Weights of a small image classifier.
Model: 10.2M parameters, 32-pixel images, norm layernorm, activation swiglu, num experts 32, patch size [2, 2], widths [48, 96, 192].
Rows from expert 11 of block 5, named by matrix and row number. Rows with one number belong to one neuron. Each number is 50 + 12 x the weight over its row's rms, rounded and kept within 0 to 99. All counts start at 0. After the name is the row's rms in percent of the matrix's.
# gate: expert gate (model.blocks.5.mlp.gate, 32x96x96), inputs 0-95
# up: expert up (model.blocks.5.mlp.up, 32x96x96), inputs 0-95
# down: expert down (model.blocks.5.mlp.down, 32x96x96, transposed), outputs 0-95
gate.44 127:61 36 58 44 52 54 56 49 40 31 48 45 37 51 54 56 70 34 55 61 41 47 49 38 45 26 64 40 51 46 54 38 59 43 44 39 60 61 36 65 39 62 55 59 41 71 63 53 71 35 61 58 59 47 62 55 71 62 64 53 69 73 39 38 53 35 33 63 34 39 66 60 39 49 47 51 40 48 75 30 49 59 36 59 26 57 71 52 57 27 55 44 74 46 35 47
gate.45 118:42 35 45 52 44 49 35 46 48 58 42 34 52 67 51 19 54 51 54 54 69 43 58 68 45 51 55 69 40 61 33 32 71 40 56 47 38 52 52 34 57 52 72 41 34 39 70 30 29 55 48 58 48 62 45 46 45 45 59 61 56 46 27 63 40 41 65 68 65 29 50 48 40 58 44 50 54 55 65 42 51 33 72 59 51 54 55 71 46 74 55 58 54 59 48 19
gate.46 128:62 39 46 46 34 64 64 28 45 75 67 43 55 49 31 48 59 50 55 42 52 52 68 55 36 51 29 50 66 67 55 43 32 37 32 54 43 42 33 57 54 61 62 70 37 47 64 41 72 30 69 55 59 49 64 63 63 57 23 45 54 54 58 57 42 36 47 50 57 43 51 40 39 63 46 69 74 45 61 58 19 48 50 57 50 39 52 55 32 62 54 42 62 58 50 62
gate.47 136:32 44 59 62 39 56 47 67 47 70 60 54 67 38 53 20 52 61 66 32 66 42 50 63 56 34 35 59 27 53 57 20 37 51 42 45 48 52 44 39 56 53 59 48 47 59 76 29 45 62 55 64 46 45 64 43 44 56 43 47 63 43 40 69 33 24 58 67 60 37 66 42 44 59 58 43 55 71 47 38 54 65 64 55 49 53 50 60 42 49 53 47 74 56 42 30
gate.48 070:53 23 56 42 52 64 66 74 58 40 50 41 69 60 38 55 45 72 32 40 51 41 41 53 43 52 43 32 65 42 32 26 44 54 53 45 64 53 55 33 45 39 59 54 57 48 52 47 54 55 46 56 71 57 38 30 52 63 51 63 47 64 59 70 44 67 55 40 52 53 51 38 59 46 71 67 35 60 24 59 33 45 53 59 40 48 35 67 67 53 57 47 45 67 69 22
gate.49 127:48 39 49 59 76 40 43 55 69 41 39 52 40 73 45 29 29 57 51 38 42 55 54 41 46 72 39 46 54 37 49 45 57 49 45 56 60 43 59 37 48 53 61 47 38 40 60 65 50 45 70 55 62 56 44 62 76 52 47 48 56 72 68 48 66 40 56 60 21 34 31 50 43 44 51 49 45 39 31 38 50 57 87 48 40 37 42 64 32 55 63 48 46 46 68 34
gate.50 052:54 52 42 59 47 43 63 64 49 87 54 59 44 39 43 45 49 38 55 37 56 47 49 39 45 22 50 43 74 51 62 59 49 28 58 56 58 47 43 47 52 52 42 57 58 61 34 49 64 45 62 56 81 58 54 52 44 45 53 72 48 38 44 60 46 33 41 75 51 61 37 58 26 53 66 37 46 60 69 48 65 63 80 42 63 56 56 28 43 59 42 48 57 37 40 68
gate.51 067:52 20 51 28 70 32 66 45 38 49 43 81 50 56 31 74 63 42 33 56 45 54 60 50 51 67 56 44 56 48 38 73 62 37 49 67 44 56 27 63 57 35 32 53 49 44 52 62 54 26 57 54 58 36 60 59 54 40 39 36 64 49 50 21 47 73 42 51 46 61 54 49 54 40 78 49 63 44 38 64 53 48 50 56 55 50 37 50 54 48 43 55 55 54 51 65
gate.52 054:41 55 59 46 56 25 61 49 53 77 49 38 43 60 46 40 48 56 56 68 56 45 59 46 44 21 68 55 46 46 61 55 32 43 61 40 55 61 49 52 60 46 70 54 48 33 51 48 85 49 42 75 52 48 63 36 58 54 59 53 53 50 54 55 61 66 64 41 44 44 75 54 37 52 43 52 57 66 58 16 60 69 61 71 35 23 62 64 45 42 52 50 50 45 58 51
gate.53 072:47 36 52 67 71 51 44 42 59 48 33 61 53 62 38 59 55 56 55 48 47 33 56 48 41 45 62 40 39 53 42 52 66 46 30 34 60 29 57 50 39 30 63 49 55 43 73 60 46 55 34 61 62 59 37 28 64 44 64 65 46 60 51 50 56 44 54 59 58 43 41 54 48 44 61 45 32 46 37 25 38 42 86 53 53 72 48 54 75 85 53 49 49 35 60 55
gate.54 057:57 44 51 67 42 42 55 52 68 41 46 53 35 79 49 58 61 52 64 59 30 46 52 57 36 56 56 64 52 58 39 49 52 49 30 42 38 24 41 44 67 52 58 66 51 53 54 55 45 43 20 18 62 43 57 45 42 67 25 66 50 55 57 55 35 42 34 66 51 43 23 48 33 61 42 70 56 46 64 47 61 58 44 61 51 39 67 27 61 59 61 61 59 55 53 38
gate.55 127:49 41 37 42 50 50 44 45 27 69 59 48 55 50 49 20 60 47 71 42 38 51 46 61 55 40 55 72 50 63 63 37 62 38 40 56 66 51 56 43 45 73 52 49 43 45 65 54 55 33 77 61 47 60 68 57 40 63 40 57 36 53 54 57 50 24 43 59 54 52 32 29 38 51 27 66 73 57 71 44 35 52 62 30 45 45 47 61 48 52 68 62 70 59 46 60
gate.56 065:51 43 66 67 60 76 30 52 46 57 62 71 35 36 50 34 33 51 55 23 48 45 30 65 43 60 62 46 43 45 54 41 61 65 39 16 55 50 54 55 42 71 44 40 58 55 71 48 60 49 57 61 74 51 39 51 38 60 43 37 42 58 45 59 67 59 38 55 79 48 45 31 37 64 57 46 45 50 40 40 42 76 56 57 53 37 37 48 53 45 32 52 59 47 48 56
gate.57 087:37 73 60 50 63 37 49 44 53 59 34 58 52 69 57 46 46 55 53 38 38 57 35 61 58 20 68 36 29 34 38 62 40 62 39 19 51 47 71 37 43 56 55 37 50 34 62 53 19 50 31 61 47 62 43 49 41 60 56 64 62 45 67 46 46 44 48 62 61 40 46 45 70 52 58 31 42 39 46 40 66 49 45 48 60 67 63 37 45 65 47 48 35 61 51 36
gate.58 107:46 71 52 50 21 65 37 28 26 73 52 51 47 18 44 51 52 32 56 51 51 54 40 55 62 34 31 50 40 71 67 51 48 43 42 58 44 48 39 36 41 55 51 67 60 64 32 53 37 50 43 66 47 41 67 53 42 67 25 43 39 50 65 59 44 55 46 48 57 56 49 40 56 64 41 58 65 56 62 60 60 65 43 36 40 40 38 50 44 62 49 58 45 54 31 79
gate.59 096:57 49 53 48 47 38 60 27 44 63 64 48 61 60 54 30 38 49 59 37 38 56 51 63 57 69 46 62 54 49 43 31 54 29 44 36 39 47 56 53 73 85 71 52 35 42 48 39 66 43 52 67 67 43 57 54 58 54 46 57 60 50 31 58 38 31 38 71 51 53 42 32 40 50 40 51 36 43 51 55 62 38 78 38 69 48 35 47 33 66 60 58 46 47 61 68
gate.60 053:29 46 31 50 33 62 67 69 47 54 49 75 71 51 18 54 47 51 34 62 45 44 38 36 58 42 44 54 42 57 58 42 46 53 73 44 48 59 49 55 51 68 55 36 45 54 61 57 31 52 47 36 51 47 37 52 45 53 44 53 45 58 61 49 93 46 58 52 71 62 47 45 48 55 57 34 27 50 44 50 73 54 45 60 48 57 24 48 26 56 57 41 60 61 51 35
gate.61 135:46 35 44 68 58 48 55 55 45 58 51 51 60 60 38 33 51 42 60 30 38 61 59 55 50 72 48 67 57 60 44 22 58 30 27 40 47 58 56 32 44 59 53 39 38 47 63 40 52 42 56 53 56 50 60 58 61 62 49 57 57 57 18 60 53 34 69 61 65 40 47 42 38 56 33 64 45 57 42 48 56 50 86 41 52 30 44 55 30 59 73 67 41 62 40 59
gate.62 083:42 58 61 55 47 67 46 59 28 49 62 66 57 42 62 64 43 50 44 34 62 41 55 38 26 24 51 43 24 46 63 49 66 63 59 44 52 65 44 58 51 30 39 60 46 74 56 81 45 71 53 58 43 61 56 42 38 47 53 61 63 56 32 53 58 67 33 52 54 52 74 54 51 46 55 58 49 65 38 54 40 49 51 50 62 54 46 34 49 17 61 39 67 35 56 41
gate.63 079:52 50 54 56 60 50 49 46 79 36 43 46 58 74 56 64 53 63 64 55 49 53 58 37 49 56 46 34 48 48 45 52 39 65 39 57 32 37 69 26 56 58 64 52 62 50 67 57 43 53 56 45 28 36 41 44 63 42 55 59 54 48 57 41 58 29 65 81 44 56 43 47 58 56 05 41 56 31 72 39 55 67 70 49 45 40 56 38 38 45 43 44 44 54 54 33
gate.64 084:63 38 49 43 77 49 65 62 49 59 70 56 55 46 31 46 71 51 32 49 55 39 59 45 59 33 39 55 43 64 43 42 45 28 28 21 73 55 62 54 34 58 29 47 38 71 57 42 64 53 54 55 45 46 44 55 59 43 67 54 40 48 47 57 51 41 60 45 44 75 45 57 32 50 50 46 14 56 37 28 44 55 65 45 37 59 53 62 43 41 61 39 61 46 45 52
gate.65 105:60 45 37 42 51 45 45 34 71 56 65 56 58 56 36 46 53 40 27 40 62 61 65 58 49 62 45 54 54 72 43 29 60 39 24 60 55 46 52 45 35 42 41 64 33 55 61 42 59 52 45 38 55 53 60 72 41 70 38 34 56 52 51 37 39 39 57 26 48 60 51 23 38 65 45 71 67 63 50 72 29 44 41 53 51 39 55 57 61 45 80 66 53 42 46 54
gate.66 106:59 61 67 40 25 41 43 48 27 34 51 70 45 32 47 52 52 49 56 40 49 60 41 57 43 28 38 60 49 61 50 58 54 41 67 47 53 46 48 59 51 66 29 57 58 71 59 71 57 55 36 69 39 48 61 48 33 59 53 48 34 54 51 41 40 56 29 53 57 57 61 31 64 75 37 59 61 60 47 39 47 60 50 38 55 40 35 36 53 67 16 54 45 54 39 75
gate.67 099:38 74 52 51 37 49 41 48 47 50 54 56 31 29 54 41 52 38 65 57 48 48 50 55 63 36 55 48 41 65 65 34 27 54 55 52 67 64 38 52 29 49 48 56 59 41 51 66 48 52 76 75 48 54 60 69 48 49 73 28 62 53 33 70 35 32 46 57 64 50 56 49 50 60 61 57 65 55 61 28 49 64 22 48 39 55 43 61 33 49 66 51 49 67 29 41
up.44 123:37 33 50 41 65 51 51 46 47 27 36 55 60 50 42 54 49 50 30 38 65 47 54 40 48 65 58 43 55 48 47 70 66 67 35 44 41 53 43 74 52 33 30 50 51 71 45 58 66 51 84 60 62 60 48 42 42 55 42 53 64 61 27 32 71 69 35 43 30 36 52 60 53 53 60 44 34 41 44 59 52 56 70 51 57 61 45 52 51 23 49 49 52 23 52 49
up.45 119:42 36 46 56 45 67 42 61 43 59 53 40 32 60 54 25 54 49 70 49 58 46 39 63 47 46 58 71 44 60 58 38 64 31 40 42 43 54 45 27 56 48 57 43 43 41 66 30 29 63 55 58 43 73 68 41 44 47 67 54 65 57 33 55 47 25 71 75 47 26 51 49 54 66 59 62 49 54 57 37 57 53 68 52 48 58 55 59 44 48 71 46 52 62 50 20
up.46 126:54 44 43 53 32 74 53 42 54 66 47 34 56 47 38 31 58 39 50 49 34 63 54 60 46 42 43 67 52 78 46 33 23 38 31 59 47 53 49 33 41 55 49 60 38 36 53 26 56 32 41 43 76 35 55 53 61 67 43 35 52 59 69 39 37 36 52 39 60 44 41 31 55 50 40 62 65 58 59 66 44 53 45 45 50 44 65 49 56 74 59 61 47 60 46 76
up.47 130:33 36 31 49 45 57 50 75 67 55 49 52 62 62 39 24 49 70 58 31 53 48 57 56 49 57 43 58 26 51 45 31 65 59 59 51 37 57 48 37 64 38 73 34 32 54 61 44 36 49 48 63 51 61 47 34 43 39 39 67 59 52 44 54 51 37 53 64 62 30 54 49 29 47 63 43 52 60 39 36 53 42 74 60 69 63 61 63 42 48 65 43 49 49 68 22
up.48 066:50 50 45 48 57 39 63 43 69 32 48 63 64 71 44 53 44 44 51 59 37 50 62 39 50 48 46 64 60 75 39 72 43 58 75 44 43 62 69 61 64 30 63 72 54 45 44 49 29 67 44 44 37 49 35 34 55 42 36 53 71 23 57 47 35 43 61 52 45 57 49 68 45 53 33 37 41 36 56 45 70 46 38 61 64 68 61 45 49 44 56 42 47 38 73 63
up.49 130:56 35 51 51 54 50 36 59 48 56 52 63 46 57 55 32 44 37 54 38 37 44 63 44 44 58 55 48 53 55 48 36 54 44 27 51 75 43 57 52 33 62 50 59 43 51 65 66 60 47 71 64 58 53 45 56 65 75 47 27 41 67 77 44 55 50 39 53 39 27 46 48 39 47 53 66 69 59 44 43 39 59 95 36 39 40 38 61 46 59 66 58 54 36 34 60
up.50 054:60 46 45 57 48 36 60 42 49 40 77 74 43 58 61 64 35 54 35 56 30 57 46 39 44 54 72 18 54 38 34 74 60 58 65 45 63 55 54 58 46 44 37 49 52 54 57 34 54 71 65 64 24 35 53 74 51 51 47 60 56 50 51 49 31 57 64 50 31 50 52 41 52 63 45 34 58 61 58 48 40 74 45 35 51 53 61 35 54 48 27 40 34 55 60 44
up.51 069:45 66 46 34 53 53 54 45 50 73 53 48 57 43 46 57 39 43 50 48 33 57 55 59 57 53 34 34 53 53 58 33 54 35 31 52 51 68 50 52 55 37 25 36 53 52 53 62 40 31 68 47 44 56 39 69 56 42 42 45 51 39 46 55 64 46 63 26 46 48 28 45 63 43 66 55 40 45 50 80 48 51 53 29 68 35 32 36 39 56 71 79 27 58 48 74
up.52 049:37 69 39 44 33 60 65 47 34 60 56 52 47 53 60 51 60 60 41 45 67 62 75 56 49 30 66 74 52 50 60 45 52 47 53 48 71 76 55 62 48 21 55 47 43 36 30 55 54 39 54 55 67 74 40 58 52 44 45 48 51 54 49 60 40 17 70 51 51 36 59 46 62 52 49 42 45 68 53 41 49 68 43 51 63 36 62 50 33 53 43 60 36 44 54 80
up.53 068:47 58 39 33 52 45 39 56 56 50 54 61 72 55 44 37 72 48 42 56 68 76 50 43 48 58 55 62 57 66 42 57 40 54 71 58 25 52 49 59 79 52 38 40 53 59 37 46 47 41 74 37 54 43 51 39 37 38 30 63 66 41 53 38 35 34 49 42 41 52 70 52 66 40 38 42 48 33 53 65 42 46 41 51 73 45 39 41 50 16 33 54 61 60 44 61
up.54 060:53 61 55 54 32 43 45 32 82 33 61 59 41 68 41 59 45 52 82 62 46 70 47 40 58 59 54 45 45 61 51 17 37 59 24 67 57 37 63 53 44 55 58 38 59 57 59 47 58 54 21 45 47 37 51 51 45 41 45 41 44 39 42 53 48 36 50 46 56 59 54 60 34 69 42 64 42 54 67 44 65 24 42 65 42 36 40 61 43 47 53 45 48 63 59 34
up.55 125:60 28 39 54 74 26 58 64 63 30 48 47 64 73 58 33 39 63 50 44 38 55 62 47 47 53 58 62 56 42 47 48 72 59 61 45 53 56 73 40 47 52 50 31 31 50 66 46 26 49 66 34 44 69 31 52 56 42 53 61 41 50 26 63 56 34 74 60 50 40 34 50 53 50 42 45 55 41 48 32 49 39 72 46 51 42 43 66 42 44 68 54 41 57 48 28
up.56 074:58 28 39 48 63 70 68 55 52 50 35 55 53 49 64 45 33 71 51 31 30 56 62 55 42 70 49 49 37 52 49 44 83 54 51 51 55 55 48 60 73 52 62 52 37 48 45 54 56 53 29 47 68 49 32 50 68 39 23 46 51 56 52 46 68 44 53 34 56 45 26 52 27 35 56 50 63 52 47 36 46 57 87 59 60 53 48 55 63 59 63 54 63 45 59 45
up.57 077:43 42 48 40 55 24 54 40 51 68 51 77 58 33 44 51 41 44 45 44 57 60 62 70 46 19 52 61 49 56 64 31 60 41 25 54 65 52 50 69 55 51 36 59 41 28 69 49 49 41 42 63 44 78 65 44 41 70 53 49 45 63 68 52 54 40 58 46 65 56 51 43 37 81 60 47 45 41 45 34 41 37 58 47 62 68 64 46 37 44 50 55 49 35 56 65
up.58 107:41 66 52 54 35 48 45 40 35 80 69 48 41 32 58 36 45 45 61 38 29 52 39 55 55 41 49 53 50 59 64 40 26 46 32 49 47 51 50 44 43 64 49 59 70 64 47 44 46 48 56 55 40 33 70 44 53 71 23 36 34 68 65 65 47 49 23 43 46 46 41 40 54 62 29 51 60 58 52 46 47 72 60 31 48 40 45 41 27 73 52 61 50 57 45 64
up.59 094:52 57 52 46 46 38 53 60 44 65 59 65 42 42 67 60 52 62 52 32 60 51 66 70 52 29 40 45 50 55 52 57 38 72 57 60 53 57 66 60 33 33 36 61 65 59 48 56 42 61 55 41 29 68 54 58 53 67 52 51 23 36 61 61 33 49 51 35 46 68 55 70 77 40 60 52 63 72 46 47 47 46 35 52 43 58 40 47 57 12 38 38 43 47 48 35
up.60 052:42 63 59 32 47 33 56 45 48 53 33 37 47 75 46 50 44 51 47 55 55 52 53 30 37 47 48 53 49 55 40 58 58 48 58 59 62 50 32 34 40 41 32 43 48 19 42 53 43 63 71 42 44 61 46 45 28 56 42 57 44 51 40 67 64 35 64 31 60 58 64 58 39 46 28 64 60 41 76 41 49 27 37 52 22 53 18 60 69 52 52 45 38 56 51 45
up.61 143:63 20 36 55 64 50 53 49 58 43 48 49 63 67 30 34 56 51 52 50 59 54 60 57 51 75 48 65 57 40 44 48 69 55 47 46 40 48 40 31 60 49 58 45 34 38 68 38 66 26 57 59 60 49 50 60 62 41 38 56 58 54 31 62 48 39 65 69 60 22 36 53 29 56 56 53 54 40 47 44 33 40 82 52 47 47 52 66 39 80 58 57 50 58 65 45
up.62 071:58 39 73 55 53 70 51 51 43 61 51 60 68 52 61 57 42 61 59 26 46 54 46 53 33 31 60 40 32 41 49 28 39 44 31 42 68 49 59 47 38 31 52 67 43 44 75 55 49 57 55 67 51 37 48 45 64 47 61 68 66 65 43 67 59 58 41 65 60 63 46 51 55 69 34 63 54 24 46 30 38 56 59 60 51 64 42 60 32 41 70 48 68 57 45 40
up.63 061:70 39 40 70 41 56 58 40 56 38 42 61 34 46 59 58 54 34 48 72 34 57 45 57 58 52 40 45 48 62 76 41 46 43 39 65 52 54 51 73 36 47 49 68 48 46 53 60 65 54 54 38 55 38 50 55 43 77 66 48 34 60 46 57 35 23 29 41 66 39 54 42 52 45 19 38 41 44 57 50 50 51 58 49 45 42 22 51 63 51 78 55 72 39 48 61
up.64 094:30 58 49 28 56 48 56 50 36 44 50 58 35 37 62 46 54 38 41 52 67 27 47 40 35 29 61 45 26 52 41 59 53 60 50 35 60 41 66 72 56 40 48 50 57 92 55 56 39 55 59 49 47 64 57 44 50 48 55 43 46 55 43 52 58 59 45 47 38 62 41 61 63 67 40 36 22 60 30 43 72 58 51 48 46 69 47 35 55 27 54 49 58 29 46 67
up.65 109:50 67 58 50 54 52 46 71 24 39 37 53 47 41 67 48 45 54 82 40 36 45 37 52 50 40 54 45 17 30 62 39 34 50 57 32 43 72 60 57 68 51 66 30 66 68 47 46 48 60 47 61 45 44 41 48 64 48 65 67 34 45 57 49 52 46 49 58 45 49 43 53 66 34 49 39 40 61 48 29 82 56 52 52 47 59 40 40 32 55 27 49 44 59 50 59
up.66 103:38 51 47 58 72 54 50 49 62 64 42 36 39 70 74 61 57 49 44 68 51 47 60 43 57 57 53 28 43 29 56 48 58 65 39 61 44 53 48 53 49 35 80 52 57 40 32 38 50 41 60 35 68 46 39 56 58 24 54 49 56 47 57 48 60 52 62 57 35 43 45 75 43 33 56 33 39 48 64 47 73 38 29 63 52 54 53 59 50 23 68 32 52 47 55 27
up.67 106:42 28 53 32 63 46 51 45 48 55 35 42 71 63 35 51 51 42 42 33 71 31 53 47 36 72 44 34 64 52 51 61 80 53 57 56 42 36 51 58 63 43 59 38 50 56 52 51 36 39 50 29 57 54 40 47 46 36 36 71 48 51 50 41 60 48 57 58 44 53 45 67 53 41 41 24 46 36 48 59 55 42 83 49 69 35 49 47 53 55 61 62 35 15 62 57
down.44 126:34 45 40 39 69 48 36 59 52 64 34 69 48 66 60 57 44 42 57 58 34 50 53 55 57 51 38 39 52 52 46 40 50 29 76 61 41 43 61 70 41 48 64 49 46 53 39 39 58 48 32 55 49 44 60 38 45 57 45 57 47 81 47 49 31 55 74 60 58 38 31 47 45 13 52 38 36 32 57 59 42 64 73 49 49 61 61 54 45 28 50 36 44 69 39 40
down.45 126:51 30 63 50 51 70 54 50 37 76 21 34 42 54 31 27 50 62 40 38 56 36 47 66 46 69 49 56 20 51 70 53 48 49 56 29 39 55 66 68 55 58 52 51 66 55 26 40 54 54 55 57 52 46 42 69 45 48 32 52 34 40 47 47 72 47 57 47 63 59 50 66 63 58 39 64 42 64 56 44 61 43 39 38 55 35 45 52 49 43 50 51 33 67 61 68
down.46 132:48 52 47 58 42 57 65 33 38 50 48 47 39 44 63 64 60 53 68 69 41 64 48 64 41 68 58 42 51 60 50 62 33 63 61 44 53 63 37 42 41 63 52 50 37 38 51 58 34 65 46 36 59 43 34 39 36 38 70 42 53 52 65 38 65 36 73 36 65 26 49 52 52 75 49 30 48 56 66 47 64 32 35 55 77 55 56 54 49 43 51 43 33 59 31 26
down.47 145:44 37 69 52 52 61 66 49 33 74 25 28 47 69 46 41 54 55 35 40 61 32 65 49 38 55 43 50 25 36 67 47 59 55 47 33 53 44 65 69 44 55 54 44 69 61 27 33 48 48 59 54 51 38 54 70 45 41 36 49 37 36 49 60 56 49 45 53 61 62 46 51 63 52 44 61 22 58 35 57 43 45 41 36 38 43 46 58 53 42 43 62 40 79 54 71
down.48 060:64 61 36 57 54 38 46 29 61 32 48 65 42 40 44 47 32 48 49 52 55 48 33 57 69 49 30 58 55 64 65 30 46 55 64 58 61 49 32 64 60 49 35 33 46 49 62 50 34 69 36 42 68 61 51 50 56 64 71 42 62 54 53 53 43 55 60 59 38 39 52 54 41 41 61 41 49 30 48 52 86 30 46 72 53 58 58 48 31 26 68 46 50 32 57 42
down.49 133:43 30 38 51 63 28 47 76 45 61 40 43 52 64 43 39 48 31 38 61 42 44 44 35 59 52 34 47 43 53 51 62 45 31 66 66 36 51 56 65 59 46 50 37 65 48 22 40 60 55 76 70 46 50 67 53 51 44 59 41 36 66 59 65 57 45 69 48 64 74 27 38 59 42 44 52 42 51 51 50 19 60 69 47 55 52 58 63 53 40 47 41 60 63 49 58
down.50 053:55 59 53 37 38 53 70 42 66 57 63 55 38 51 41 51 50 46 67 57 57 53 56 37 61 40 60 53 62 52 61 46 51 42 46 54 48 13 39 49 58 62 46 39 66 37 40 66 60 32 80 68 29 53 63 51 54 43 59 46 60 67 53 51 38 62 18 62 41 51 56 59 46 45 48 49 62 45 57 54 19 62 69 52 51 39 48 63 60 49 39 71 80 60 48 57
down.51 063:49 60 44 77 51 61 54 40 71 47 58 43 39 39 68 61 68 51 50 70 61 41 61 57 52 64 56 44 62 66 61 59 41 43 55 36 66 54 48 44 55 51 44 47 50 37 43 54 35 68 61 47 36 48 45 68 70 44 71 43 58 46 80 56 48 34 58 51 53 60 47 39 70 79 50 48 46 68 43 20 55 65 29 47 51 40 44 46 56 51 35 68 21 45 51 55
down.52 050:52 19 60 41 44 61 52 58 68 57 28 40 40 67 58 70 38 56 37 53 46 58 32 49 50 64 61 62 49 65 62 44 56 57 55 34 63 51 42 63 64 59 58 41 60 34 53 45 51 54 45 39 56 32 55 63 48 48 35 57 53 48 41 66 36 44 49 67 79 30 59 42 41 73 48 34 48 42 51 47 33 33 22 53 48 51 75 54 47 42 43 61 57 56 65 75
down.53 065:66 71 63 58 60 51 66 37 67 40 62 60 61 52 48 49 45 47 66 76 45 56 46 46 44 41 49 55 55 37 35 53 51 50 41 32 62 53 38 36 32 61 47 56 51 31 62 52 37 53 29 41 52 64 55 46 54 43 58 38 61 53 31 32 28 62 35 65 48 33 63 67 42 47 56 40 61 27 56 57 70 39 21 67 47 28 56 46 34 55 60 65 55 29 53 52
down.54 058:44 63 39 33 38 57 35 52 51 57 40 27 47 50 36 29 66 53 59 44 69 68 30 58 56 41 44 69 43 61 47 71 54 58 39 48 29 57 46 35 67 56 58 49 39 42 41 33 65 67 68 56 45 42 42 50 66 39 56 43 40 51 52 44 69 26 53 52 63 42 28 59 30 62 45 61 48 42 57 32 44 54 57 60 69 67 58 49 53 42 63 30 51 52 77 59
down.55 129:48 31 51 51 53 48 61 67 46 74 46 36 52 65 38 30 45 45 26 33 66 26 51 28 51 43 45 48 32 51 53 65 54 35 50 48 40 40 66 61 58 46 59 44 76 49 21 44 67 51 66 73 46 45 54 62 54 40 40 46 37 43 55 44 63 49 31 46 56 78 41 45 56 52 33 66 37 51 34 57 36 58 50 29 40 36 36 47 57 47 47 66 49 60 47 64
down.56 069:38 21 65 47 67 50 58 72 43 60 41 54 33 61 48 32 46 41 39 48 70 47 56 44 57 45 42 49 30 62 61 49 40 48 75 57 29 54 50 65 51 46 51 41 69 55 34 40 55 46 67 52 47 59 64 52 44 32 55 23 44 67 47 37 39 49 54 58 49 66 48 38 79 53 35 32 42 62 43 45 46 49 51 63 71 52 33 42 52 34 58 65 48 65 27 55
down.57 075:49 48 74 62 53 44 55 57 31 52 63 67 50 39 48 45 43 61 39 35 56 40 61 63 29 37 46 78 42 37 45 41 45 75 46 55 63 57 62 54 77 36 43 60 52 45 47 55 41 49 68 54 36 43 50 62 58 64 35 45 54 36 35 36 45 68 25 67 32 46 65 58 57 50 40 56 34 48 30 60 63 39 64 47 38 47 27 46 59 65 55 53 61 63 63 69
down.58 109:68 64 55 67 50 46 38 46 34 39 33 58 44 42 56 47 64 48 80 66 40 63 54 59 60 69 51 57 60 50 33 56 44 62 42 53 52 56 51 33 44 59 54 63 47 39 77 44 45 53 36 32 55 54 37 40 35 54 58 47 63 53 48 42 30 44 61 53 37 14 55 66 34 47 58 42 56 42 64 57 72 42 39 62 80 35 45 47 46 44 43 33 63 33 49 35
down.59 085:65 50 45 41 56 42 33 50 53 38 50 46 47 50 54 62 44 61 33 43 63 56 42 53 46 23 64 40 65 60 46 51 57 56 30 51 50 30 45 44 76 34 26 52 32 44 67 68 49 36 43 44 57 62 50 48 41 69 32 55 70 55 40 41 49 74 41 65 41 45 58 44 39 55 64 71 72 28 30 54 30 58 60 56 31 50 54 45 60 51 58 49 74 41 64 53
down.60 048:38 57 33 65 46 46 45 51 45 36 50 46 45 35 42 54 33 62 75 47 61 39 58 41 54 40 49 25 49 56 37 52 42 35 59 41 47 30 47 50 38 56 56 67 53 41 52 54 63 43 43 67 18 17 43 51 54 39 67 52 51 69 40 66 56 37 64 69 57 51 25 63 55 60 50 44 56 41 48 51 68 62 66 26 43 49 44 50 70 27 37 47 51 39 53 65
down.61 149:43 47 48 52 53 53 69 54 45 69 26 37 45 59 52 37 50 49 42 56 36 34 43 35 56 64 49 39 38 50 65 63 39 42 60 43 38 52 65 60 47 45 68 34 61 64 30 32 45 64 61 54 43 35 56 57 51 31 52 45 26 45 56 50 70 38 58 28 66 70 33 44 71 61 50 36 41 74 56 39 45 57 39 34 66 48 58 62 51 45 43 48 29 78 40 50
down.62 071:51 36 59 62 64 74 49 13 52 69 39 75 45 49 61 42 44 59 49 44 70 49 41 38 42 50 42 56 55 46 55 47 61 52 49 46 60 34 52 60 31 53 61 52 54 75 59 37 47 47 37 46 61 42 46 49 44 73 34 54 45 46 47 48 54 73 61 65 41 60 64 61 80 38 38 48 51 25 36 65 23 45 32 41 31 48 46 59 37 48 57 59 46 53 57 45
down.63 068:56 47 33 67 50 31 51 68 54 27 58 35 56 37 55 60 40 38 46 40 62 42 52 52 70 41 57 59 49 38 44 57 47 50 37 43 40 35 58 48 61 33 53 49 71 43 39 28 53 52 53 88 46 64 60 60 65 41 49 44 29 36 57 50 52 42 46 42 56 58 32 39 54 44 59 64 50 60 45 70 36 57 64 56 40 48 48 53 63 53 58 40 87 63 61 77
down.64 066:51 59 56 31 46 38 30 52 60 55 58 52 45 57 58 49 48 47 62 49 50 36 65 42 52 49 34 58 47 41 44 37 48 39 70 49 45 68 48 53 21 40 57 39 55 56 57 41 50 21 44 63 61 57 59 44 62 73 36 62 58 77 34 55 53 65 59 62 34 45 34 48 34 15 55 42 40 25 51 70 66 62 61 62 47 58 45 70 59 46 44 44 59 65 40 54
down.65 114:62 48 75 61 64 45 47 55 56 37 53 64 65 30 37 37 34 44 39 36 65 33 65 31 50 57 34 74 50 36 30 34 57 54 35 54 61 33 59 45 55 49 57 44 53 49 51 54 57 30 51 46 26 77 53 59 61 60 57 59 45 48 38 61 40 51 24 53 20 64 48 48 63 53 45 62 35 37 46 64 63 40 52 41 36 32 49 56 59 59 55 45 61 47 43 65
down.66 093:37 44 48 47 48 60 58 63 58 67 59 52 57 61 49 38 41 59 35 43 43 46 34 37 44 43 70 44 37 48 54 62 44 38 43 32 36 55 54 31 60 37 49 44 52 39 11 44 68 74 74 58 39 28 62 65 56 41 61 60 38 41 63 41 51 45 35 35 51 73 58 44 62 50 32 68 26 71 47 38 40 54 59 43 38 57 36 60 52 66 59 50 50 60 53 62
down.67 092:29 49 42 41 43 45 46 55 45 74 40 51 51 66 58 40 56 53 47 56 40 36 40 57 62 50 42 38 48 56 46 48 63 27 71 56 32 43 60 66 50 44 73 43 68 46 29 36 69 59 61 75 52 25 51 64 64 47 45 41 42 59 54 66 53 33 67 62 64 64 35 43 64 12 50 52 38 42 48 48 66 59 72 47 54 57 42 40 53 54 60 49 44 65 51 58